config.yaml
arch: "poolformer"
model: "self-supervised image encoder"
dataset: "photos with spoken descriptions (Open Images, Localized Narratives)"
train_examples: 101725
image_size: 32
crop_scale_min: 0.3
horizontal_flip: true
color_jitter: 0.4
method: "vicreg"
norm: "rmsnorm"
norm_position: "pre"
activation: "swiglu"
mlp_ratio: 4
parallel_block: false
inner_norm: false
patch_size: [2, 2]
depths: [3, 6, 6]
widths: [48, 96, 192]
projector_hidden: 1024
projector_out: 1024
projector_hidden_layers: 1
init: "small_normal"
residual_init: "none"
optimizer: "soap"
beta2: 0.95
lr: 0.0024
beta1: 0.95
shampoo_beta: 0.95
eps: 1e-08
precondition_frequency: 10
max_precond_dim: 1024
one_sided: false
adamw_lr_other_params: 0.0025
gradient_centralization: true
ema_decay: 0.99
steps: 6800
batch_size: 256
epochs: 17.1
lr_schedule: "constant"
warmup_steps: 130
weight_decay: 0.4
adamw_weight_decay_other_params: 0.01
Rows from block 11 of a small self-supervised image encoder, named by matrix and row number. Rows with one number belong to one neuron. Each number is 128 + 32 x the weight over its row's rms, rounded and kept within 0 to 255. All counts start at 0. Numbers have three digits each. After the name is the row's rms in percent of the matrix's.
After each neuron's rows are labels from the 100 images, of 14848, where the neuron reaches its largest size: "strongest on" is what is common among them; "patch colour" is the nearest of a few named colours to the mean colour under the peak. Only what is clearly more common there than usual is listed. The data: photos with spoken descriptions (Open Images, Localized Narratives). In brackets: how many of the 100.
# gate: MLP gate (model.blocks.11.mlp.gate.weight, 768x192), inputs 0-95
# fc1: MLP up (model.blocks.11.mlp.fc1.weight, 768x192), inputs 0-95
# fc2: MLP down (model.blocks.11.mlp.fc2.weight, 192x768, transposed), outputs 0-95

gate.71 101:112114158110076076127149097077157133144150102105094135147123099131162146120157139099101122069184137112104130131117160044167168142100073098114164086142141148105130018064160155107136163180088189190122111195112103119120114138153125069100151090153101112093094149070169171106185102087178128178
fc1.71 100:135098162081070088128170116077136120150144141075075139094125118133161172122132161088158143106133143135097142139141161085156181149152116090118158098140130130117135096052173170089135169194094195148095133138061136129102155150111091080067131118073081118137111141107164184080135106130210126128
fc2.71 095:137172089103170089155145148093137131124128204132126143147168192125158156167162121107090136083091114109147120167068101180146151073103086151078178112076147115113083177136160115089113134115146141081134175162131086105131150175158121092111179137099147125117153066139145139078083157143131079120
strongest on: text has "wearing" (35); text has "man" (29)
patch colour: pink (36)

gate.599 100:111103134147142216111104138089119130114122137144074118148192143053162101144185106131185123139184107167144081113144163122065139131143110108180148149160082145079130124134079111159133102154107191071097142148148150109161148158128128149141096125067124092179145122073097122112134147108116141101
fc1.599 100:086184104139101211113057141185122099131150057177073114152167146108162102164193124163119141113180109164135085139126158152135136144116091160118103143179139159131107143066150142167072140154114120114104177135139132112162128157151115119115105136036108097190178176105123149064140105129138127134
fc2.599 106:122143169132162210080147090155128139146160128146083139127137101125154172108114071195143107116163154162160107091116129150095089095153120129072187170133106115151082111175132020099097131125202157126078122132138116061112148186132109159140148109144138098175120129084119160083174114095115125100
strongest on: text has "man" (30); text has "wearing" (29); text has "woman" (27)
patch colour: brown (63)

gate.556 091:136119128132162103153115054133168158120137178126153145152154115108159119082113120133098119132129122117118107085160117082115124122129061144114174101171087097134103153127127159133128084166168145119162090138139092128123083086083104091120126096104065183098099155123168109158158133155134098100
fc1.556 091:108113130194138098134104144185149173147158157108102124059151159116077115142087148108180141073105116148160172151129133151123080118072162138150117146092130133132120109188142171111060137137138109151136102109067150039072142150144177142159117080128103075157131116077118158079179146102093224107
fc2.556 090:162159171118079064178105081118152177222148124133167172104157161128152110084098121108173174115094089151151122088146091075066056111108104184119158182209125115159123122152130126133073134120164109144147146130161140103144119133115122160090117116133037069091162132130162094094098121134128144090
strongest on: text has "sky" (51)
patch colour: pink (28)

gate.542 118:104183104128111143125104116079144126116177100137140084088148169173123144131093155109124153122115109165107112117076090184239148165147181105181160078182129132108106148148100167170114177065122131152111126202096128140125189148146114000124063171167090106095146108172154150054126144112108109113
fc1.542 122:114124115140091167165109091059159130134176086131154090078127154160112106087114168092124101120097098138108112146065096169164132139222160105168150061212165137135107158081131179142092100089064139149133088161181122124128129135147101031102125196162122059162165109166164133089106124119129080120
fc2.542 115:067116088125135143129088117096116148145098103109126114131120152064136175139144151164134091176162139110114137123137098173149182089160131212175165103050177126126170087091119132163124131148163125116161086107174102169167181121106133114135117161163073093131152142090151116080085162139123098120
strongest on: text has "people" (52); text has "sitting" (40); text has "chairs" (32)
patch colour: pink (41)

gate.588 135:141142088105119091136162144138135120135166072113146149116148122184128168140118153181194220120160111123161142108124108142183100171062146148128113136085108109155092137183193099146125120089171040079130100176108160166150142137113211119158120123147143140075138143191129114077151117128117121156
fc1.588 122:127129143093146104179211151194131152173115143103137122177116126158114176142127083110185136178143205116121181118150134162157141159143142152096139128097188146140139176120179084125132096138210030076128090165110066116141122148112143095139061152123155104129088097167134032118111072112122136067
fc2.588 103:155100115161133137088107117149149117169077142146103106167109160105190126165194146067078060177124180092153113140125144152049136112168107125093150190158143188149105069131091151132110121182131174116092180130104083088124130196130076168169117139120126108109096164116141113137072131114138140086
strongest on: text has "woman" (26)
patch colour: black (73)

gate.346 097:099111133104098146120082127139108126108111100106111135124137089101092144122120165137186145155149191127116096140122200109156154115119121125130141118189145164130092145162142076104135161155107213128138093142166075142127158147124077121181139073125170082146107096147162150093181116133177167147
fc1.346 093:128146105111122112113129142126101127103142109108113116154115147152122073121071138125157132130168073097152145151113109093110153086141119124079093118090128155062121119158115102133125139136101166136127194124152136136088118116119151148219070093114159093118130146194099103157161146155143142104
fc2.346 096:108162168099110170102160124163017117109110123081078071132137146169135127145078122138138103106134049121100180147118089053072118137164110155090134128080161086099080097112127217121163158146119047142091128138094169155088137125159122120145117141163152121190095135112111120192119127138109129067
strongest on: text has "sky" (75); text has "trees" (58); text has "buildings" (28); text has "water" (27)
patch colour: grey (77)

gate.261 109:096140128092142107158129089142140113126169126104056097149117139137087149123141192158152185092150142135092158140143191158134082067077174130151152111127119162113193104103173176095148126165180116111154127090106108179097104152137144137136111121118172066149161103113164122119148088124093181152
fc1.261 106:091157129170116185198114153129131134150119165155129132091130164104125189100115078169157144138102088190147137073141177122107078104132127139173140113112139148175082099108105175183148101068110098136084120146177199130181165109133129081141151149083101129138175148180158111146100163116160182106
fc2.261 116:051133105123141125114142168136139100103117176165110192132135158171161099153127125100134110224139134125166119139122067156136140134168160145098160130145167169108122083157176060123103123098188139147110095132128127117129168075107114079170131138110140159089149122104103165152166103133154143059
strongest on: text has "sky" (74); text has "trees" (66); text has "water" (33)
patch colour: grey (65)

gate.106 097:123153155149153140129103153154102159138088130121062158168119056167136148116143163117187147145122145125111090135167108179154078141054136189150149037157132130084126138161123114135137112113146170150112110080083121052106215130157121143099140139126117095122090072114071115143160174107166127137
fc1.106 102:110152136158090124131134084134090107162155108161142101110095139151114037173095101097123112126110166159094147133074189099160141082111068096126155117126095202116103080094096101130128104102118182136185125117156159152108063159060090095118115161120159135129157143193140152143122142125120118159
fc2.106 104:090177146139179100156123131177087082126142128155157123171145120091123175166146122145110098124092111146077133058176147146129126154102106179148151131201185175166142158144124103049193169104118189088095139107159150122156076151118133112129137158112121176155113069124050129166122199160171150094
strongest on: text has "sky" (82); text has "trees" (76); text has "water" (37)
patch colour: grey (84)

gate.737 111:136123150144152140098098145050080119160145126107092140127129138160149113120162114154124148167158084185141094135132052071127119181171114069174141107133171141103133107105098149068133088092033055146147097131139101099088138148114141094074109123200139090106118115115122119152129089157112135155
fc1.737 104:158109141167116132105161118123177087138110099166125143109198112066162076080157118115038165150146115162098104138124140164036121150148093076145119139130174109179091048158118041148119074190131140124099197127159115167135186164124143133212124098105077158147051138108173122136106115092147143091
fc2.737 107:207167128067204124152095106126196162122182171098125131133127137193144118118099112126158123158138092117162126179083101147134144099158158105139144144171140169105098111124123105144154191116111158178141091098181142121077096129163131169112092110148154120181138108174087137151137135143121116141
strongest on: text has "sky" (67)
patch colour: cyan (34)

gate.592 115:130137127153101166127128156070186142133112131072104118144156142110111146142112111093151173092156148160134173130137123134102083187162129103151120194126148116139139117135117153096149148132090139150145154083089190162135127166114160125146156119140062157089188124159064135130192147114128131096
fc1.592 115:108120130056163093158110130159083113102133147173155107140111157131159122111147137130090082160101132101123091145147119134139150052120107139131137050159110112122102156130116114171145106080155089125097098150180108117129119093111112116124085145129168082131061149107164118118073094139120132122
fc2.592 117:117151101109086125123188075076105109178153103157110145136148116178126117082148163178179154097140075115178105171156212101184124179122135060138142145157131079157160143076155157102161109172103136069099134130123130119109124102164138132159128154117134080147118123130164119108150132111089124099
strongest on: text has "plants" (27)
patch colour: grey (72)

gate.36 084:088123130152148112085181183079162104153118158132116132162138130134060154148108124142096137121117073161153171099122116156138145151161129095099107137106122127098105167106146161123098105160074121078137179165095143118159126137187182111092161105091170143106152171189099114140061099135134139248
fc1.36 084:134070166093103125054146119102122125108112117139147126145110117118116152118138155171165137126109096148073176113144084116169152140150139141119100138046067152086111171097168156112110128150084129141098159130111115097150152120188147092095091104167171139088078151195089154132130099120140124184
fc2.36 086:149154124106137151158126124137101214118142137094105160107089064096065144108132135097156113128136130113105114112083161157091173137156099142127131170092153131101137128132121113179198113114170084101100140155130160133110138080105149068080054092119122095118072131146050139124175094103142140106
strongest on: text has "building" (26)
patch colour: brown (60)

gate.459 091:165200111150108165160152137128110212137123123182149026140147117183139143114135095155121111132104099129155108103129179105089123117172063127143121111183111182108174166124092149124153115144151120184119096105192117141128112172117099128065149071118112130154102075135116152106146134103115199151
fc1.459 096:140120102119135128100182128141116158147185095115159075090128124131113153133125112126120113183120159132112131147132127057176099144118153090112138137165115195224094163193174110136144092132111067186164195118072169137137172084156141183169151132067153180094124172150143134133101199154145143134
fc2.459 096:090154127129092162139125154118111123085159104135137092137136129090129180144098118156116163155117142130061170180115141084145168126091166159137098107166192116166069162122083152137086090115115064149095132142092181164093144153143184103160103098116114139098148149093100133181142151156144159121
strongest on: text has "grass" (29)
patch colour: grey (72)

gate.387 112:144140159154167116141096121106105169092120036113119106115160173145155103112110104120135169078083098156134092198106186255143103085144139154139183093161103137113098161131142119137133113111134181129113135109058161107114135151147141087143184170135118151168152141133166136118139074068147074099
fc1.387 117:141129048115109128059134145117097092116082148125144122150126119138123139121116131112162139148127159141147124153174130120104169163152111171125118127078133113160140116081164145123077113113127143146088105180208031153153093174108067155094129097111107105148077201125116101155081112136151151114
fc2.387 104:170147093118101144133144116117146113140092099129143171131110112224071090107070197132147155095147062164090116200130179182081066172137172087112127115111122100152168174138126091193085126168137106173149082081126110148099091097172134142155091142140169134082135124135107136105130080127121101155
strongest on: text has "buildings" (27)
patch colour: pink (27)

gate.161 104:110155168137155095142120142136069104120068201137155141126074085119145106175123111178097151103150134113168089096126109182119165122142142197161149088100169177107134121105143090131082093125152102131118239104125126187152185138093126089102099078160131150156065125120099166107107136116143153113
fc1.161 105:155115117128089109147144152172043130124166143111142120112113120162069116145169151147117116160117112175154175134129129099153135144106131147171168102075154172100129074104159103098130128129150153098121179137135119175139209151123094150094111070145081125174087152103095140150139163092098135120
fc2.161 115:121095126092220083175072127163125196156124115121093141135110123094120125159142116194203066094168160122114115193106144173076169081118085090110110138161148145158099121111154168149039177147088139109114161122106171162134170109138141091109087126125117134141150127081168117129117073145141161141
strongest on: text has "water" (26)
patch colour: pink (25)

gate.377 129:113103105075138078163082111111111159128140150122136175087193029095155178066148189063071164163121101120088120207153150152106133140165149164094153101135071146079130182110159027129165110171172151111120116140138074119140129141181153198151131144113115128140088135116118116086120157116109133124
fc1.377 122:097191145131157134135154123181165134143147164186136140136117045119140176079139084147134163153164094116137112176121093138136120096124127161093088120121118118122177149163143139077124110110117147129123115185075130117142142123138160124130126136183179130137096101143090135106111144106160154102
fc2.377 115:156148105138174122147142111081111108140147100144121128136066126142153090134129182156148118108188112128138125131129072149118096155156146140200091132105140047142086076083104252114098094113181119094129087112127116064104152131057102110118133091190127135089117143167123097141156121098158104073
strongest on: text has "trees" (84); text has "sky" (79); text has "buildings" (38); text has "water" (27)
patch colour: grey (71)

gate.413 123:085142134091141115127174125151112107057103082166113118194158121144162107112153086107090176130151151125145169119152126098104151038116135129133093145172143114106089030163123107128091137063140156103105167090171038120158121130152090171098110182106143068136105133157185148091108150119082080088
fc1.413 140:164114132150149132120138136166102174130117221111163080106137120172122126127135114112138079025129091096157124166119116154126130145096119193111181122156129168154150204137181177123174068133140129125127117154114138203146095132160099101156158110195127173160098200138065102112162141106105184091
fc2.413 118:143115161061197103097154105126111117088199114139170136088129131142068180169113103153152116139076129113134128179137130157121107148173135072120156130109163132205165091132150093143119078141158130189142133108077132170138113102063078120158106139130173143207131121112082105134122162127120214121
strongest on: text has "woman" (25)
patch colour: brown (67)

gate.253 086:142114099072138076103206107197104177131165142102194123146110147080078139182137090100134128099114180100156156093136136149167093116088122045136117142098115102169143121111098132150103180142137136128091157170143123111101083123116114126198148087155136086082091134093184122163122174145183101106
fc1.253 087:077108112100080051130156143136107103146185111092183068168140139084120207168128069075112146128159123095112122152133119116147119133078123058162158141142133124141140095120119138130082154133161149107111145118158157162075115143107171172166176107127126129101064045120172147178093149139183076079
fc2.253 091:078118132141132164170170148141160140137179068145122107103094150206160118141101120112145175133139141163164171101177172145096135150160141119161162144145121138066116113136139129159131158195120164129126102111133172135133126153167163185073160129115151194098111092121145143089112111136067136110
strongest on: text has "wall" (48); text has "table" (31)
patch colour: brown (64)

gate.29 087:051129124164167015179128190100088120116102169138157189103153171099142138099161138163155140130139124122173151148054097148124070159125109114141072124162119125120088099135135128155118128150092137111154091104089064097106109117095101101120095096105093140112095170144179083130044047112115105115
fc1.29 082:077129142135142067142093136108067143140070168108171182110197125069134079086191168141173069104118111120157159110058109118057044183136085121147088106177163136129068101127116107124111127151092131074156133123127137136144097131117143158160083123117116108132114129164134131140102076108123088127
fc2.29 086:175121106073165147090127103177101108134086039075142170152077167174161147131128171118161079150110153121160174103146102095109091144129141107099147133151149122149150127130101104133195116129163110147158166118143169141175130177140114126183140168161164125173127113200128130098152186118098095107
strongest on: text has "grass" (26)
patch colour: black (58)

gate.582 098:095170110124118148044158089157121095097140081128129063132102111130166064099104135131116182198076123138167113162120137044148185117142129127177114115155142124083143143086098119060125213174082119160080172120123176156122167162097132147138103110154098069207131130095098137159088113144107159150
fc1.582 095:111135132204147131130091160128136085153077104096082183131150155111168141168112122093108133106154164093107115077173098199102071149093144083146135075114176153114095084129098170109119064114140114094182138150156128084079100135153152088138139102144157090106127139141156155138106133114093124114
fc2.582 105:173122135180053235144144103163144133099140152124117124079157124141135112121162123115150145111112175099155128164092093092170191118087166116112114111075153131107137158107163139091143065075108125103050128136137155189140092084128096147162136097219098125188141058076098129157084145187125154114
strongest on: text has "sitting" (33); text has "table" (30)
patch colour: grey (71)

gate.293 089:123073115086169141137132154051115134136073107128127104106064179181104115129156176090096172086166113140142133147158055139169096125165177178119162151106140141109137109121086053093167156141154109098185127091130118116065143138161113125155096093086183095132084141138145179088080168117109129143
fc1.293 090:168099138074151156088111213158143131111086105143117085141125069152086134118104163101078154061163159080120126111210151211080126161059171131096141143075128076108115041123145175135153138168140102138114067114189141166133126134131123171133142110142148097109106046089132122097147182137083146080
fc2.293 093:127121178145191075185086121161071080065169093131097138176126148156122137121078104093117109141159102127113114123108130078165161127084114122127105128100113113098047174130102088124076157062040171171132121133183102126171132091163062062137102135099125151175095116077153131157088138193119135095
strongest on: text has "people" (45)
patch colour: grey (71)

gate.536 108:144147116103106136148136130071144120115200131119118113146145056212109172124110113195125142157136157118106114095132068154126120092104173055174111164109171098121123072125111099155098117124105086086164177097135153184164171082114109146128140152199061096146134177128148138090171118145065152117
fc1.536 114:119110117138120145141111152192156136146081123119124189169085179032154201066165113085060085074088082157131138124140131106153045148118122123109166109123119156135071135102118198141137108145113074162090121164169112094106103167148143090124114124106149146115138093162088145119111105134157098177
fc2.536 114:103132104099200162137125151127161159135097116120103091145122163027120177108110085093076089113134152140135114119162141109169122078161117118124111141137139180182128105076150147076167117119101152124161116095152130124169079193102132122153113142131126136063151136146081108156095137085131097206
strongest on: text has "man" (29)
patch colour: brown (62)

gate.576 115:093144109069090078107221144134145166105170112139152074162141137095147144139092131122090145131098149148145140103110112147115112093138127118122168127137132093137074051107224124108167136125156135103069078144106179118094148194156195114194113112103182114132096128087178148129151068102189107143
fc1.576 114:065108121089111054155190185189189197114178081119173149149134119177138163159109130168123143106155158153138148135153162107170113130135100090128128148154110109125087165142140129124119153143136101118117051133068177137099074172147133108140148100110145123119171145124182115139109093131204075147
fc2.576 102:117085139103129164116143107137110132175119129150132103127193107125083121158132168199170120126095167119097156105187136163027153123084183109159103147147200095144144122122091131153108132174139092080138194091107156105122126105104124145155108175088119150139130087112089153132115165131088149106
strongest on: text has "wall" (48); text has "table" (40); text has "sitting" (34)
patch colour: brown (62)

gate.227 105:107116134163198105086135131151111171159127094190148173138139105160074054137105146114095139073172162103147145169092119106158147151113101095116097139159139158160057124153119123084078133124151094121090193097072116128146084112076139137105090152055175169126087122113147120069146133134082121130
fc1.227 102:111136115152145117098141100103104157188150058161157131135126105141126050148111087082121148106149189132107134164046154094148131115116183084154112136168088110134061071144147161064085153100123093124103189147091101152120092067099157178113155113068171164111094110068150108079148105079129163130
fc2.227 108:128134120145051105119063107064153150157097101152103190122138166170165126154120097141108171108130137140125118137185142142081119160106144110104166137120076104073089124117169214119158112119123168129166131046091138166110143057117099173174134082158125163175125131135085103120110124110114126078
strongest on: text has "trees" (62)
patch colour: brown (60); black (34)

gate.47 093:146152109118127125115118137131108071191123106135107165158150150169144037140166125129184110144136096179150152106153143158097191149197102169128168173182117135148130157134161125144123105170133126123112130125116110065158140165112091111135117113153154138088145067118194137157134112155114164119
fc1.47 088:147094126149123095117121119125128155075103134137135107093121097143102174129081147156096176125145113053125098132060105104165113129112163131137081070105135110095133090143130138104111162098146152081103073119147140178126113079163160167095170119104091092174086155093047126106147156076144065153
fc2.47 096:108172122129151138085163106190129109118151137141091120093122133123118150185137150078237090158128178140159166100175106153099157135156151122102122120103119104061116153110157119152150078108119109193174116120178097126120116136132045135139119154133153085082127132124192140165171172186172216164
strongest on: text has "buildings" (29)
patch colour: grey (66)

gate.301 087:142144084147126146163178159116114119119148093119085135082130131124153121165122098158093144121124111173127162095050082142089104138088148100109091114113130126117168167143138124089057078130162103159158077135175060051085141165092121093170122107078131114139155120133122133107118175080117135084
fc1.301 087:102132073136139136158197110112145136128152114143068119121097075154105155106199107166131140123155110103062146112100092140097174108135105121124153128159097119125171127128125108077081032145183106168097122175115086096107163089155119132156103137082124099110113121180127126117138167136139050066
fc2.301 097:121076119151100137088087132054117147144160137091090123142108094181144133149131138109090171129120102149107153088065175155128119116118088117061180151155112076141136129155126100076124149112111058119123141136156130084083200118122163127134144128129116155126151115135086097148088129205153071095
strongest on: text has "wearing" (30)
patch colour: pink (33)

gate.679 121:131119073079131082116129123139091152065090063143161133162156109066108121026128104138109158091133115086123132151132135127129122114198126112116060113077122099114081077123107152142182140115170134157138135118053057184166129139096075115085139140151143130133148101112128098130148187108172207088
fc1.679 123:158133131137140165127155093129125140109178166085122142080133161142162090157138140067123198150100146166127089105173048101062203133063121133120172150113151156086154134085135090120127108149146128123109085150139173095131149130148134134094131129102160137078129139145089129161083103166129045112
fc2.679 108:182109098076137154180207118116108132121103113162121093101138150102090101108114140138163173128118084090143143144147135124139166158124121166137118095137111158110068189115093119159125119180114138134157107098116060173120132098155180139119115072132116142153117105083137132152075127089155204101
strongest on: text has "trees" (72); text has "sky" (65); text has "grass" (32)
patch colour: white (50)

gate.426 139:118141128058117129122123108102179098128131109098134094147104086084159098132135170126097161103138153157175147091120124153136092134169179153094160085083084113136156087167141093154129153172108174080108156091094130102157190117146111137127196103100108094119133140139167137137134139098169126119
fc1.426 130:142133179065142144119127112125185110117150100114144111183123120116190127128107152078126145119170157153164139110168100156173112113173173132102176114096114140137148110145158119152130172170136153124116151096081142081155168114157108156157196120076109083117146130140147153160142149142191113136
fc2.426 108:124149108118088068109112135140095131073115110109120115131140134122145135149144156136102067141096151120084114108092083135083090121137151121095137162143111125153102204229130108086098126104153165138149121149092105136161139115155102114120153103169088114123203167161181103129126169184173121142
strongest on: text has "grass" (26)
patch colour: grey (71)

gate.255 089:137121137151133080132138118127167121095121160144155128161124072134109103122138078173146115086175123105103063130086095071136142132160081154134103109159183108089199111104161165120144172120181165164102127130156177169159129072085078067159160153128112228120149107117144106149139143158099089077
fc1.255 080:179137093129161178143091096139085130119103142083150149129150123136162141134120160151105133158110174130129176096144176152175158091107178105149147116083105169125118196184099115173134117169123134120123095111139085095188105156113133153103133175171141102204123137118135103106119162113171122157
fc2.255 091:139098113207136128163133106156034170117116143130128159175143099175177102097143122139161093118144152145138125142129107126127165113123096129144121142120133119184186080123116126081143104101196101113107132117109200112137106109109110115168128153075166158119106092131139083119123150097093132156
strongest on: text has "buildings" (27)
patch colour: pink (32)

gate.1 095:121182139097149130109105162144114126092132134087110143156123123085157070161085107143119155072058188109075171130128060147189092086184207105095123143169136128098150139142134102177148104132182183141075148149140139135185131113170130150165128109137144151062159166161130130127068135162109066133
fc1.1 096:118121083134116163115118079078151117157145103125101140072129163136170099134110187106106098152189146146130121174114175135078186136135110102159119101094140094143119067124093060137132159067166144173111115150100087167109123159122092077081130131156131082171150116197176111098112109092106152170
fc2.1 093:149141109170115178201122154216177113154125097117110095126115198132089117143116125142105095115182147134129083133152092123132069093165175095136136153158212110112147044112136181092168094065138142128143085138109181103157098112092160161076163099159159127096193155121138094170146094096125154173
strongest on: text has "man" (31)
patch colour: brown (66)

gate.701 101:104093121078107138124193114110157116108099075122141134155110111108141115097114105150157147108156156162138153170175102117140130083115057162119094131148200102146175180110103081101148168167137175112148135129077153199153131178139072137135164101078129109101156105154122147140134083113131136119
fc1.701 101:118119142094084156159184148101118164118116124178159109092133133197136126078121102188074150075145118171117153126113153129065151078120028201082141126135148113102175154147147164121094144166139194092094112123065155160167122143122091115155179117106093093084163093119147145089198195132105114111
fc2.701 109:131179130142132133100091136149143152132117099118123119170079189147140153091124129117167117088137104101121186123127101092096141161138128142077145144150153169170180192084071120156126136120126163069117124107168088210125118130157108101105117117108046152128119132127146140150065116097090093120
strongest on: text has "sitting" (41); text has "table" (33); text has "persons" (25)
patch colour: grey (74)

gate.617 084:126155110113187102099116145131141137107162125150132145137100128155049151085192148071107113178131153118184117157109175106112063099073125101077156160124105085154110069143135092123093115088161172114156157125047051132143033160135118109111126123122126160183134146135184132104155165072123126112
fc1.617 095:096123144140204081123102106115122137152124129156174118137103137151052181134137154075093119129132166118188099158103098123111105095156149127105129159137134139147055131098138103128102102140184116133162138136079067140159071116112067110097115106151143141162129129075143115088172127123110147102
fc2.617 099:116141149127153094061122141082171164152133092107142090118144162164077138147113149162113118129138153128108166140073085109084118182105185064071095135163117140116124132135178147100118122138129172086172129136137063182169090158081070074108121127132118175129118123073178152117142141160079168097
strongest on: text has "trees" (55)
patch colour: black (33)

gate.717 102:089123125086106151176153129139167125117075098179163140157144138152165109105148106111090146096128152136118122175192156125157102154109073192138094139124122079100153147075127144089138162121119173154116131157135145187182124145102099138057131159078072141121110145136154096189111125170152111097
fc1.717 102:108069109133093201072152127163164156120063126170160167114127130135160116099143098157121144116141143165068201195148095204107133124173081168086143077094144108163101106139144072112174147125102174110057135128108164181105137171163123140085110162116143114146120207101145079157130115122112163132
fc2.717 117:125108114169151135152148086159158090161119145111116082129120114117112158105160102132153122145127078174177130178089102123153159164154164119126110117126150161167097115150159101136104088149106078191102147084145167161131125123121067155106109103102158206164160157064179094136154111091118098106
strongest on: text has "people" (45)
patch colour: brown (64)

gate.216 094:106136138120138145111188179123156100143105076058150111095128144105058122098106066187106136131109124095107134088090096087155130080137102157114152137137097160163042061145142204151094132160092157137183124133119104158139134095115183163132179099072131156100116137103134133142165148135145085130
fc1.216 093:115144162105125183106152149087189136112085132097158163067115117100132122181107095140091114122175110145165111063141124188100121104180140155129175100116105111074061109118099136152124139136083185073140166136150131138128110106096097112183127076077166101072099104134162130125162168091106116135
fc2.216 095:189112116151161110127115149141203135076128151151166114186168118081120089133092136081051161081152121085185102166125117226147121127097138093150188096148122101077179166083146093117202143133153076134172131075108196098117171090130074092144157076146093125100098078093189133107132150054119142129
strongest on: text has "grass" (28)
patch colour: brown (67)

gate.149 100:135140138133088123186140126074078135127073119137107164150061169127033109093138144165179177147111121163111140091061119148169148103104073160128114094146137128099130117113118144082161108111157157095068161101185121135142083153103138111146147113073089113099178168112177128115111125125166134120
fc1.149 099:116117144153205140131122095117122126178184080122141115123113114184164087131119129136128061105145118144106092177068161073110122150102135137078133134125163135163134106105147116134123186100170107075111112121117111128147158123154195173121112133192143150191103146102133133075126150112159084151
fc2.149 095:162172098139156115140072140083113118147137086175120179145149097164103135181073145159161076147116115115089087143073154142095130077127135092103110153152108096133121094156096080093157110090181152132150062130091132146139124077154177153131071157172135155139116164134173150124192170065093092132
strongest on: text has "people" (53); text has "holding" (40); text has "table" (34); text has "front" (31)
patch colour: grey (75)

gate.578 079:157114102174166149130147084164142144130075153125140167168113086173095107128118091146091130127123153163142202063108165171158144097082139124134135153183100100180164123215088161046173095121141126151123123115185135125114121114141176134121099121161206170155096158131097154156136110147158111170
fc1.578 084:194088140171149147111157157160083171131111120130120136155142128120137094157121107119135100090141127162164226097095164137068157094163127142124091191119109075135148109185153155107123140149116070155085138125167162192138117098123160063105147088175127170141111162081050150120104168109076133155
fc2.578 095:119189104099124149108188129138093096168169134088070142130116082189082138145148113106140116179116201099106161120105178112125155169201108131147159131109143125131143164114191119063097151134147115113073106124152088095093154070087156207163116129182086117149124140153076119121184114137023149114
strongest on: text has "building" (26)
patch colour: brown (64)